Weights of a small image classifier.
Model: 5.43M parameters, 64-pixel images, arch vit, norm rmsnorm, activation gelu, layers 14, width 192.
Training: batches of 128, held-out accuracy 86%.
Rows from block 9 of a small image classifier, named by matrix and row number. Rows with one number belong to one neuron. Each number is 500 + 25 x the weight over its row's rms, rounded and kept within 0 to 999. All counts start at 0. Numbers have three digits each. After the name is the row's rms in percent of the matrix's.
Before each neuron's rows are labels from the 100 images, of 14976, where the neuron reaches its highest value: "strongest on" is what is common among them. Only what is clearly more common there than usual is listed. The data: microscope photos of single blood and bone marrow cells.
# fc1: MLP up (model.blocks.9.mlp.fc1.weight, 576x192), inputs 96-191
# fc2: MLP down (model.blocks.9.mlp.fc2.weight, 192x576, transposed), outputs 96-191

strongest on: cell type: blast
fc1.275 104:529527483508450505506488523511463488473505551483528516489508515492478511498438495493467526510501466508483426483482515479530506529495484490495496527504477495468479475520480439509477424505524534475476508483508521459481490469548479426491483491485501511502533474484524503477532495502522506525
fc2.275 113:482500452507485502531508501495510543486525476491473494516487462509517524534474505496494472472512459503528511509526526478492494529491493552475476505507491456509467495478477547506532524470448490511517499477506479460537502479503452545482501488490523494521508519508505528527511525505501471522

strongest on: smear: peripheral blood; cell type: band neutrophil
fc1.378 096:515495483531495524500527545483455508520505481529494527504458498494479533471466493486520514503471496521497450479451516487505511533496487511514483504520528463486459485515509507502474493500549524459499495456546508470491514481502475495560498458511511483513499522498531489466530466506518486540
fc2.378 074:469444507501479500490485468567511484477507459453504477533505461505490505520543507447471486517500506497519514541496529482528497518481518501512483486514493523560480491517563526515494486485449500524524482467486487515496498509495516530490519526509500487500535508469458520498475532496531520479

strongest on: cell type: erythroblast
fc1.125 078:489543472478466505529473546537497461460496530494476515455525521467520493539488499489502514503495509546527461497488442449500511528517506498535466508490470469499539527503509481482514426514478518464471507514525519472486472496532506509466506463488528528519542516499476486487518536457529501468
fc2.125 069:549468520519577492491521479477517500553536479520530466492472499513540508458520487487534511500470546494466497467478503547486524490479531520493498477505535502519460458510500522514471532479494447512496529476494495526508493489478496541506496541513467509468443473502523498521495464535481478523

strongest on: cell type: myelocyte
fc1.162 098:479571492486484512508459541474501511511506564517485507454470493474489513522484521516496485503545498498554522497495506492495496545531496502508506497507471496447511528494485494464508524538552531485473502503474538512522478551527478444470488506468537544459521497518499492477491547472507497505
fc2.162 088:451522541492524544525470489528525478537484472505488468507524504487490482486514514496502518516540497516537487542508471542453508471497519494507534475499511507531530497527517530512525479518428478476525485513516497497494471504480547522514519508495471519511503543503514503476509453460464546459

strongest on: cell type: plasma cell
fc1.473 102:493523488522424477541504506467474513465481548520503501495531509487445516505491523516484494516485460494518467470513518504532490493487468531538528486471487444480483476508433508495517492499504534481510492525514520501575486508536430478457472451509505504505541524482506494478512519520504523470
fc2.473 096:499520501576424483491500518504508487500493479488506492488500512480479454514485531524519476488529463504492508481491558527510508530498512541486516481476497498488472505531497513483518469476477509503486477478528508449532522530468465518469521469516462502520529524487478493506524535521481494551

strongest on: cell type: eosinophil
fc1.543 089:513509479517417503503509540521486531472499513476514494454459515495477518521467489518517507494505472485516490482509518497540499540504474506509488514521466476460506478527494479488513530518532570470471493460520507493531479467492477486485529493489519485488532477488482470471520536480490510530
fc2.543 078:508500503523449508493532501510499515519497477492500491511555482516492488507484515459535519475515471498527502514531498512471463493482530477506512456497487489501548539509537463501522504502480487521493526531494472498487549516545486516500479531469496538533468533499517514459464531466522526483

strongest on: cell type: basophil
fc1.545 108:473493479498449531515519502494495514513511518482485561503487493526497508507523467515496488490469475497524490495522525533533513495490474491457473516494455497507489505519512529484505531480509485501495541475516510526503501482522466497478490516494494489473576503464487520479527479492512537568
fc2.545 119:508493507467430491510494477524530511533477522526503515521494499503496570481533466495491525486487480496477533513476456490448478525509537483514494543493515522551501540503519470526438528506522509509514488499477477524448478527505518507497481481559500494475500489556531517505517483521465467511

strongest on: cell type: promyelocyte; cell type: myelocyte
fc1.224 082:491535460538452512509481531526519472473491540508520472461507462460494487546493547510501481512496501500534460496494496470548532502484479494530518475491518489489508483482470472474538471543523505481494490498486542449521463500535530466509522504483510537524508521480512486472513488452486525477
fc2.224 073:508472551497449499495500497526542512493514463492517511559521498523482508480546489507490512508525458511489523508500484532449515503501505503490501530486496548535494494550542508512507501501464443500508522500530495519500466488507533485458474510531466479493550542505477501493464470512492561501

strongest on: cell type: eosinophil
fc1.537 104:497509463540423510494513545501473510475520521500526498475469532507470491504478484532477512475521459489519486481499492530517516509510474513513511500528506445464490486521458490513530485512525587460475500492507524463518480499502466469498544466483482492454525491466474467480548537464512507534
fc2.537 082:516510475537481514522504483495509545486491479509496473489484475544504496519507511491501507478473475498536551508552514511495445463458553487479509459452492480504545524476485498497529534472436504499549509534467477507491512469470492528479496528476496526498511533507464543473479499495488527515

strongest on: cell type: segmented neutrophil
fc1.44 102:478499518500433547517492500492470527508509482529522516517530503484478508496507526499468517481520481513503480504480544469489510518495512514517510506556477500466494502517473503502501480520504543506455519479539497469539501474473499461498545430523491491513535509528523496490519493460486490509
fc2.44 082:519504480527443507474532514489506476506527502505434542496522516461520475486479476552487517495487518486471521485497523506503529510481452446516521512479481520505475501483505518503500506532524452528489515512490496483533503512539490507497493516469496479495513523481493492475498505500539493490

strongest on: cell type: segmented neutrophil; smear: peripheral blood
fc1.307 103:482496504483451520547481483514503516540515499532513504502524483491456477521502521455485528522492512541518493483495522505493482499471522506500476472490526488504526520527473508508531471501492549518493509497525454507525526491489494454460510450527498518504536552520469534493513531490491496472
fc2.307 122:535481492477452477491524469502531499490511534507504543482496489510490491512511469516490493512534505478479586457506487498495516523488494473482522512514457521486478509527499514475504516494514477525466510481524491538488483518531500482488503495471479446467521492483462474507492512528530524479

strongest on: cell type: band neutrophil
fc1.379 113:516476483514490496492528521487499498514521499510505507511476529512518497455435502487518511469478497511483438450471523499523518529494479527533471515479532480504463492519492477519476486455543511474508442466513480428496505473477475488492496493526529449536512512488538509476521496502511472541
fc2.379 127:488488516505474506506488474523513520463520459467503502536512466505514511539522509468482474505502469513528510526492521485497470538481483522474474503512491535555495534557522518524511520500440502502525517396516501500519474485496511540496487520516501485513564482508485523522492515488524520506

strongest on: smear: peripheral blood; cell type: plasma cell
fc1.124 106:484490451504462495548483466471471522481487507507473492490493484482462498525498504519501497508451445483534430505517531485511511461479492512523520463494479449480499507479479504503541514532486526530472522509509517490542500506526466450504435503500533502525526510471493483488500473529497521477
fc2.124 093:505521501542433518512480506541504477461498529470524479512506475478489530474498523491467486441504493468492530496483474492479511534528486487479474568478492533547463536510496483496493489458461517494489479516500506498521487472510503514501555500515487475475517483494530536540475526445486485523

strongest on: cell type: myelocyte
fc1.445 115:496498480523497506492503531506466464521493531498499522476514506506489508505452502521541472483509525517497463425444498472516507505507501507514485508474475480477513539532510496474512443467512521443490487509507492510509499501552479471496488492507486505501498540516479463475504538468535520504
fc2.445 119:521497495516472471493526472489510468494503529514491504521557493479498502525496497508495481504456521476438507498492513489507511547483490547533489546506481530523480478512492478497448493461503487545492486506515499498504516507477508471507501474541520463493530496469478499505512523522481458517

strongest on: smear: peripheral blood; cell type: promyelocyte
fc1.249 091:494520474501423504533481531506465505511493525519496492514498483502474535544524517498486476502500465525479464489441526509523504510525474524473505488509471477500478494542441502517487484485497557481493497463520513508525499512476483453481473483502508486505550511538567490509520479486527523506
fc2.249 069:548519524448437438488519473489552492476513490476506493500509497496515486492466456509500510545525509498545527536516531479485487531525506455487509473541508526474483467480541489510509504501464485528500493512465496482455517514516504521469479537474530520522504512538466541492509515516524482485

strongest on: cell type: promyelocyte
fc1.422 082:472513497521492513513528513543488527478490521500533513505499468513495519507507471547468535505493510477551565478462516482475509522516480502511505509544518510502466520537505497520510576510520542525469545479489548472508449477506547472480536481513509480483550467519519508483533533472507496538
fc2.422 055:496514489477593457513494462498481456498501459496495493536495531545491500472480525567504498463442517510512491450521508502542542516469488505438525500464510489491468465502501512469543442502487468513477492475472461488496494505514477480470483505452492506499488505472512483526479493530485505502

strongest on: cell type: proerythroblast; cell type: erythroblast
fc1.554 099:535489479513458529527504537464516513492509525506502526487457520466473495524494487530475520495484474527512515499521495536528488478476521477493513510482459488482524475519468524520507511500498538490494544494487506482487482496539480476500457469523481510492558514479487482474553520517510505504
fc2.554 081:484545523505409512493495514529531507542444512516492482540532482477505491514525516526500514533458460531487495561496479527473499512522481487538520514499487515513499558505471483514490517490489513523528478509507546490506455513517576468540488490504549506498522469496528517457521512483492517469

strongest on: cell type: artefact
fc1.163 110:499517496518477465497508471480513478553499524532525504459508472498513506537481520511502487489552514539485568496516511464494507520506482485508518462536453501491472505493484492477525476515495518506491477509548545463501490511491529530500554462502506514505521502525509478484508576478520474512
fc2.163 114:534532504487504553523470493484536493502505514467489481528489486468513507445507491526512496488460504456511484497530463519508503535528506524501469540457454494518527478493532519509475550489462465497490523492495465567487495474502482504495445541481467495513503480489499519511489457492486532481

strongest on: cell type: band neutrophil
fc1.513 087:477498505515477497515505516501470506493505485525505528500488488515473499547530479498503500497514474473476513507482532517503497536498474485463483491534522503512464484542467506480512528448502529507502518448497521488531495521502485484466517509538487485483514493498529522520516489527495502524
fc2.513 066:493485520480459511472493498511495484522447493484488509497484513473566522510498497503519507482486502516513489525520475496516485554495508477528439549485519548550494515495535479522445502515499503534527508465489511472482437522470546549533509488501546471474498512511519512482487467505504479485

strongest on: cell type: proerythroblast
fc1.539 106:538492479518445472491506502512531544452539505480531497513464531476469503527462484505454513514501475492485505514508536486508460481489498510495491505517524496481484494488452498516502511513498520476500478479486523437514475508466480489494472455517507500533539477529511502525542513521524469514
fc2.539 111:504535467510486480515510505516489506519513518518449533469521483464484502485512483489514477485521560492490519496487512474524508526506505485536481494495510510475517510510537471504480516513532505535512481512451497493504521536541517464510481501512518495481500517507453484455497553503492466494

strongest on: cell type: eosinophil; smear: peripheral blood
fc1.486 090:493511501534447494510529583527468507477518508521518519473524476502453520489503484483522497499503498496497492471466535493529531534512518529541489501528523484456491523520494493487493490498521536494517453516523495473521508502505494504508520484503514476504504486516501481458530533480493464500
fc2.486 077:538531491513492482500550515506498492460477550512537474508514488488525510502503484506493526496516528454487546501526528485463503492457506482470482503454512581482511494467504494520510482476511479539526511550487504528472519490501528465442498537504501515490491462488506494495462501505502487496

strongest on: cell type: segmented neutrophil; smear: peripheral blood; cell type: artefact
fc1.509 100:506499443489470449495490505479483521492474509516514491485506527510477493526471495493476530549506482554497504524538506459486481483492503464537507479533504495439501478476472494512525499531495514489510483509510531439493531489483491492485505453500550494497537524510471498470550514489530473486
fc2.509 086:489508525522455495503519512479512449534503491516483557495532487511512473515547494533506529509475538493477512472455540528514535550506492500551523500486493512511477519535507503500491476516535503546463524475509521510521487515513531477508477508502505460445488509488484463466501515528511505467

strongest on: cell type: erythroblast
fc1.202 117:481491488509474488495537531490520463490517512519536530490528500534471483526469512488493474480543500508535495458506523512500488484477535498532523510514439463472531575479463508504504510471513537473509492530522501525491494520517458486515524446484474491481559534475480509475552532498525511481
fc2.202 124:481522535430471508477424498503518506496467496439487487498525494479521495496514507480465501530513520513518477526470464475465492521562500472480496494500532533512534536480543490495483475547492509518475530475470509510460486517491532512492523541480549522527496481532515482532483468469507509492

strongest on: cell type: plasma cell
fc1.68 093:505502473522463529515523510514520507462533506458514529496461513505491509477504493521464510463509443493531473491536516537524474480462472497496476531517456496481480468538481518516541512479509532505496495492510498494521482494520475460489484458501496488518548485467473498514517563502530522553
fc2.68 060:505481490487414482494519450510475485506493488514447507526479482493505542486501496490488473501512413493533513533525482448477471532475540443488470503493559524531521490515518479545524503502499471523524491516491496532476494519528532506492493530507532478521541505526513494496481521518516463504

strongest on: cell type: eosinophil
fc1.328 141:492492525501445508503486487515515546523506497486498497533515440512482506497490484504524462485528451480526498484506517526489495482473480555478507495470495477483482534561466515504529520461483506507482507482481512514549494510503501474509465516519538499481519516536511487484475527456523535555
fc2.328 169:463478497523529516461497544536472495527468485531449528483484505529565478488491467520490544455533544523482505489485479486467510487493498457526499509514535501541504512501504528536495489522525434507519494532485510480500473522541505543485538489519496478506501529509537485459511508512522488498

strongest on: cell type: blast; cell type: lymphocyte
fc1.469 099:516531436527469516538497520493512480507509562504505470442458509475513503524497505503511511511497498531512522512492493487495496538524498479508478498546494504471491473476479488462499517560561501464504533489507533467505493472531519505493486503488493527492503468476539472489576497478474467500
fc2.469 105:523465559486490481502538439507554547470545488481505516538499492515475497460513484469466510544547451480494533500506526489461499528481503501459504488482503514481468498527554530482502497497481470513484504469514481516485497499522499493449504531494484474508517502557462478528447506525532524495

strongest on: cell type: plasma cell
fc1.119 096:495515471541454478540521520495481504473521496508506485499484497507459504516485503533514500543452441487528478474517537493526496477469470524485530497481503462455490490514483506498511509497522537505535510508498517520546493457563466477483442506479488481525539492473500476495510491510494538500
fc2.119 074:522498505503449512523556474535491482464495519496497492525477482503481520474488516501472492469501496454505545498505522470504508536478470482462491513465506513504440507495514484476454491453497509525510490524497517536515488440514489493459566513471479465537541495508492522535441501483489504472

strongest on: cell type: plasma cell
fc1.300 097:474514504473424516508525533487433482481489497546473551479532512510452505528491536493490492474523476498520435464467529498491495486506492513498517499554479456449498506507490504487505477495502567487480479502549521491542503519526482467522482467512497486483577513506504472506515508484500513519
fc2.300 084:507512532532474489489537497504484516505518502479481519449518502514485526472464494501518500498467471489532455519496518476501496517484494529488487471503498478507463479499528492474481507462499476489535483530502503508503536502514435547551512562447535474502485498503511501532504496510478490534

strongest on: cell type: promyelocyte; cell type: band neutrophil
fc1.314 094:512486508505472526503535521475454510496506482527519491465488524518480536454466515502505524501498488465476437494492550471521508524516527535509505491505517455508453488551496510503494480498513517464474511465524483489507508478463470474543518490496515481493509502501510461487493494488532511545
fc2.314 080:472459530508543513485471466540538481506465477516514458550527462510500488547519496496489476476509505516506532522487488534485481491501513528474505505522498549537518531526520518529525516479434502523512511478546492496504493489481520557479492496564445521473535530510511545505469521527489494493

strongest on: smear: peripheral blood; cell type: myeloblast; cell type: monocyte
fc1.429 100:488527490516419512528531540487471508508485541530516544476515511518439528494496531507484473475524476513491477490458501477492491519500494510495508487501502459469487511494460478491504465469548544505500517483529516495516480520506477447511528448490522500483555511517494476489508527447518489530
fc2.429 075:535506506507418471456531478469496544508504507468438510502495517520504506519501476501478515533520498516493451551522517477487461550478516512489494497512533503515471486514539470495486489483481450511537500515487524489498513506481487506477483499486551466549500493509494546510498504525487461543

strongest on: cell type: monocyte
fc1.443 150:504499530490483507480515526470427465546457500514499531483496539510493529485463477483492506473502506504482459498495503506528493561492472508523479507519463503496480470522479483505480446459545519447510496502528513530490484522500459469522493484510502488433504497492546523474523513512507473507
fc2.443 187:524492485475494493503493451476511523482551513437502499529498505504511503520521487501459505518508485467501504498532508501465507487499488491447506481490492523477478516512517506492517532526485446533454541460457512525487516509490484495471451536488497503516487474562485504543445490510558516521

strongest on: cell type: artefact
fc1.47 121:515500526478434494508496477456473494531471520496526489510511513518484519505463512508528519531498422502505513484528509478503455504490456487487498483502500492447482496492484463483533485519491522494498514462507505513490481478488520465537479515486518522524540494529554494489490488486523491487
fc2.47 147:488505503465516471480525502489487510519493484483464485449506491511542491479500524497513512496519481534526524515504482494441488512519482463497495473490496468502515534448491510475518508488502473517496500499481513481474497489538504554505518517418543524492477484514515489518508506491534491474

strongest on: cell type: band neutrophil
fc1.349 078:498506460515482509491515486520537536483474559500510489528521503492485527527468497493480521444548494505475514512468534504495494506513509521543483499559485523501452499518460478518491492505530525549476505479501512465528495511464518443429525468530508474501517489516465535451514531495534458524
fc2.349 069:486478487491576506479492486458459528493491491516484508501455514537570502478495457459491477489494518494495481514525501489506475490489526463457503513514515520518504463477494515496486519512497391514524493505471481473470541508524481545502475527505483505535524497472518492544499453532484476497

strongest on: cell type: segmented neutrophil
fc1.217 077:454502451491470547517499522468470543498482492497476517502502504494486493500456502519513517487509494535513482484503539488522506497494472492523530485506484481480483522521479516519550539481493531501488535469523507488533486514543454508527525497514505467522523520509546492452520535493524502531
fc2.217 069:473499504491501522521468473507499493546513524503516491491519521500491493551538514486537497534453467509495489492507475519515511482528502490489515500534514507475547465499503480440535483527506505471486537451531464519496476520529519463518461517460463515471442491460515483524474462479471502477

strongest on: cell type: band neutrophil
fc1.475 111:486503507480489495513491481477502539493556522489503507543505510478481500469461479511458501510523467464478444504495538508489505516507475549536537518538510499462461499535497499502472509540505515553455497469488537446506492502467495451479490470515505490547524491523518487478512526486517491550
fc2.475 113:519475483485511470457528488455469470514480506526475539484471544512511480475482459528515502495450477513489496474528489525506505496473498479493499523484489467494513465479456546524491491463510478500514513514533485492492481522540462497517451481487499493509529500467510478511496471553516506465

strongest on: cell type: artefact
fc1.157 085:503498481469451478498499504475513504515514491510506560463516504535501490534528510502476509534470469531545505504487487451454483515502480462518491474528477447482507548501473526500531505501517550489503530469549491495467475487534472504529520457486504505504559533481475485502516508472507508482
fc2.157 065:542478456486505462466488496473506486464459509456454453518496505468538502498492467487514500481489481473487499517529494485515509514486506462501436519500509526524495456458515492530452567503491430485511508478478531504425511484512494534505498514495531539504467460470506482532472509510533460510

strongest on: cell type: band neutrophil
fc1.276 093:529473512505465503511523492452470492495517511508551497479514524501457547494476501515474522525518461480494489496474531475490484524517479530467505480547515450460461457532485498475505469529567555460479495465553485500507479497525473479519513486490513490465511481496503477499521491502500492532
fc2.276 070:530503500521523491469547488511531481522473517447496480514542494510579479529486495516514461513510517488482532501510516512504514521486484503499461526486510566526493519482555508492480511495473455517526506492513501454433475471486510529525486546497521522521464446498495509527448483508476479499

strongest on: smear: peripheral blood; cell type: myeloblast; cell type: monocyte
fc1.464 106:471499509520464495503547541506483500505534486510510525454483495510441502482509499501499491523516464521482458490484520512505507502488515515540533481490517477437479492508492483464481485513549555506523491513511509457523520531525489466504502483506509459490500496522527477487538525487498470520
fc2.464 127:544492445505483450485502495540522472410486525489490483522496502488520499529466479501494531503504545485486519487512502475501495503479526479510477537458502550508500488492490456540456483487472474519534509559476495481468515477491525510448497492530500501532492499472489519502491504515494489487

strongest on: cell type: erythroblast; smear: peripheral blood
fc1.333 093:488510464528465510514546540511487539472528507524497509492442509502460519442515486532478532491486470479502510484469492474486501477507463487516542531545521470469492506479479504504472528522563591510519465539482511490494492504487476498496520476486505495490492500529544494473552535510514472505
fc2.333 068:533534506488438517494461507501507463518510520490469509532525502466532505505482476508518522515483539489465502468494444500511541527487495466501489543488456521481484484484506480505470473500528431518477518521465483480484491480507527458470475493512512499505507494453451505487527478511487500506

strongest on: cell type: plasma cell
fc1.481 114:481491489545425514509498528523482516484480477486488480465470538502494494473482530513514482452492486496500481497476507515534530517549452530485501489511536463491480469543465511472528500470491539463504503485556523508546475453493488520508524486483477488508508504488551492514527493474464507526
fc2.481 127:507534444520459477502497497510525468504496527472511501561531465493497481502471451531503518479535522478518542471498526476461520508494495510537511486507507519487494514518492505546506523502494507559474525500473527454513475490532537459522486509499505498497536510522474494467480550514527523480

strongest on: cell type: monocyte
fc1.535 099:526528496524486502498504501462486493537531523505519503424478514506524509541478524516525483479528516516523518504514528469524508542512489510506490496533423489493497482498491483467509522518536519536448518470514491484497497492477467478535548462473498480488502491526508470499516556480500473539
fc2.535 081:540543500505474508527476539536515463467497541488518489513523504455471517476505492505514504514504516458500464537509474507516532542501491532488492531446481534508496477511487490492522466498477492482486512517503497513513467459499513497466524522493468526516518468459488496508479469465427541480

strongest on: cell type: lymphocyte
fc1.415 044:486505529521496477473509485481525521558501470524499488500510584508462511470474489504517502504478493477545497493502515491512496483491494483477543489484471466484482479507474496532465477464497497528505491465462546539503498507467524486502488535467516477526497516458509474472440515476512476547
fc2.415 044:507516506517500500480534489486474511515458520505511479500481486467519507523541511507489523488516497525497506506511510527495468494513471505505522549527509536491489489502497533512524511537460501485488525505484533463469498513505494479537539512479477496494474475436489495555501479448497463569

strongest on: cell type: blast
fc1.94 115:494473487485494504529508498490468493538518510508489501494534542467473505514490512477541487514466472532517466484478500503563505523472529539506488508533468485441514496543487482504497466539520522448457514448550484498491507479455483446537494510505500502512513506485508442477512513462507501513
fc2.94 093:453515508503472489479513521507507462509482522512475472473545467498483478483462533459513467485500521468492514485508501459503516490529476482501484500474538522530509519469535467482489491447521464493530461568443502525527534534502517516497539533504539496460454500497488545499469506486502482486

strongest on: cell type: segmented neutrophil
fc1.251 046:515496551554478537520525524529485465507504474508511495486528527513510519505506522532469541502512487529462511513517495516502484506484500489494480501550517496496545449486511499524513512519491526582478534459478515525497462485504502500485541478491510450529524516556493504473495543508428484518
fc2.251 041:496510505488635494456468468518488469484550475477485494484500511446480519489530498519512499469490540520515508505519466518522518493514469515490497479480487532475477473482512503481492536485504507467499491497500539527513525475495506540500559478555510485474498525505550488504544504516440510499

strongest on: cell type: lymphocyte
fc1.334 047:496473494529495528522472499556430465497479479527528501440498494537507514501500486524483512503489457483447464467501517505478514509543472522516508489499492478478550517475514497531500483497501483498475486472523534465485507500497502502484501458507545458467501474487487528535468577494464518500
fc2.334 037:550499537494580460455479514538483531511518495519488490510497487513529491522513495487526487497512509505521509533472494505537517506493559476510521495515486474503477519492477487481516532491493538499520537517481565487498498494520458498505512540519456485474487508494511505506481482480453496566

strongest on: cell type: eosinophil
fc1.331 087:491548474528470528528503520487498527504517521508500488448477495484501517546491504502522500491504488523530524501505475482539489543534522507507479508552488480485499517485499483507484603519530510494528511500507528540505513509551471485499490502494523498486528493472505499504562530501492459521
fc2.331 066:479490538479498454495510468522529485533509459500488490528530472517486479484525485506488472528499481483483492526502470506480509501509513505496521482484517536539487555504530507491502491520450501491505491464494491478502509505464534552496501503486499467507492513509487521506469476502491517489

strongest on: cell type: myelocyte
fc1.78 102:514538515494460505487521502485452521521485524537498508481467511514483517507528524502492464537496498521498492509498485484531491497476460490529521468489506483462490488478496501458525442549534510497481489519512501490502491508529460451459508498478468509521482492507551453473505502490496513456
fc2.78 091:477510538489487476482499503529495513521477474530486509476518456506491489496510518487512496521496486501522512531465489460444492527508459459480515489484531519535484563531494477507529513463512516522534484511499542495515475510549565519504528487507540481481508499494495511466511523495502479473

strongest on: cell type: erythroblast
fc1.80 093:526501537516470528510504533482469543508493482515500499501523496508493503529518517491493523490528504525469516496473542534532485505495477553535516481571472509471497512497497527489483532488512554450500565477551511529510492496427487508495530476524483482474499491492531477486540479515481492508
fc2.80 088:537488491485485494511544487505546512483513486501503525520485490508492503441507487528474492490505460480509521528553514479465489461470513499498510501443506483529492507485534528520514530506455452512524488507487469483467495463490494515440462519481468493529482519493451531499470503501512523510

strongest on: cell type: blast
fc1.463 154:516527493492466496509493504478466489536501501502486565461480486514497534513514478516516474490513491492527454518503513476533491551536470494482481509493443503490491506498510492504496521500552505515504487482501530517532463520517469443562454494485532480472501499509489458469521545480552473534
fc2.463 203:485538496494459519529453510538528489482498510508530439486491504463467509497511527481498502525499484493527463516495452518495505484510525502486513498461541519504539473487489464494515456535483527465497494531479491493500495480477549509496491524514478560524483499501510508496517463455460520480

strongest on: cell type: proerythroblast
fc1.231 093:483534502517428527531472491530517549519528508514517524480466507497460524497504493469465524519525471513517514500491504487498469478497517490491507499500488462474509495547473524499541529530507538515484496452512512463506489492505511470487520429512499520509558525512491491469531564486474517505
fc2.231 089:536481469475428478491545500510549498529486526528507523515497478489475507499531448518496503489512514511474550478485500506492501504499520487512505539490505531475492500476528488532483524504562495523512518500470493493462478509531538491478499488533515468489517491484480487469522513548486484486

strongest on: cell type: segmented neutrophil
fc1.138 116:516493486484481501538517516490481526479538525497520517481460498509454540514533482471479506495522436485527490471506491514532487509488491477465497495506456454461518462480494483455513547500528519466504510479471475548485503497509450446472521508475474506445522487473475490528516509520534519524
fc2.138 121:520509493520474455478504517502541494487520518508485460458479485473524482521502532506489494517532539489479526496512509470529521478514502469508489476473531541477487471456497445481484504535529463479500456546442532462512532477468541499484509522506545527522460477529484497519511526486510433475

strongest on: cell type: basophil; cell type: artefact
fc1.447 110:453522449516457505511485508476496487486496494508500496459496483523472500527498504508493505501478439483547488497487521500443479463507510495518526488538498446454533548491476504488523571526532517529480550497482518503515473510551455474533454500476500522505545520509511498497512499486531534499
fc2.447 131:551512474508481464492510476523543493428511532472523480517503500480502506490464505479496487481539490453487512535546478488486469533489515509471474540463465509513485510469504485499498492482467481526478474522526491492481496442490506498495536517471492504524516464493463518528466534472505468505

strongest on: cell type: artefact
fc1.520 109:502498519475468512498531487466507538547508486511499566481472479520486533521532491485521461498519475486512508523544496513563478537479489477479494489511438510487499509489526494460486547507528489481505523451518509505509497503463490489502524505464545485470525490478457507473531527502536490547
fc2.520 138:473521509493438518485470517506514443504464520503493454485551523465545495519498519511511502516469533519502482510476454504494498533542507513547498542513503527523507527497484471540451476505496538505504492507492499502491460505488537532535481483528516512495491498505510506502525462467464491467

strongest on: cell type: blast
fc1.73 092:475494458516447527543505489483505539498499522503481536497489512489484528518517457510487508502502474479548513491510507530494497522492475511500493522531470501480495527530499488512495532504538527509519552442476514495498505508549471487488492511478527489487546504460494519439527472492497508512
fc2.73 083:522484497514516544486524457483479468505459499464496489532505533496498517506516508500504481480471515460446460488517486535538510522522496517508476547476492531530475484513548491541471516482484443491542478500475476551471486526485453509566471536516484479457451507505481523522484476526496497532

strongest on: cell type: eosinophil
fc1.32 181:505502441529478502517506530504480516492488510516534531495517483520463503509493513488518497459540502518538549485455524521453499498519517519542553478539499485483517551511498488510488544471505551465485503511513530507493501526481502503556539476506491529442525521523509487491540550506528504508
fc2.32 251:483522510469500485473477513511512514496507480463455513478474484518549527485506475492492507507513495536529544557522490446454469542506482451466436492515522496538531512490512524515509534499491450506524513484492512484458470488537513554469494526464549513512517500519492525522513505505529476506

strongest on: cell type: myelocyte
fc1.107 131:513534485494471461515489526487508501472492549487482517506537470503435492508502514500525514551491457494521516526488504509493495525480473540545531503524487499437529551492469488469494538462503549516497505513533533520504482472528510442524479505485549487482536504479455516448504526515514498468
fc2.107 152:449486530490465551492479535508505469517451443493483470514500514506535471500461526477524515465496539551475461509496478510519500488515520520522486522521495486561516513485483515537477494498462526495501465493498487482492509542439482535528500449531486498521516541508576530500523486487482494500

strongest on: cell type: blast
fc1.154 078:494527480499437521533433470500449493491486545496498516508494522496505515510491490502456534499481444498510483512516451468469453542498476508490480489552496490468506490533497493510492486500522527496496536448536510465484466467538475480515511473499538496521572450469532494476520497483496481547
fc2.154 065:550460464472486486530472464450547489471511493485460501516456488495532530537511457477497469525505474478517480534507510478504496478492518482472482513494513544489500451522532525498540502529456420501495551485464505498481528514511505517507432540496496517515482498522517507528492480515525465512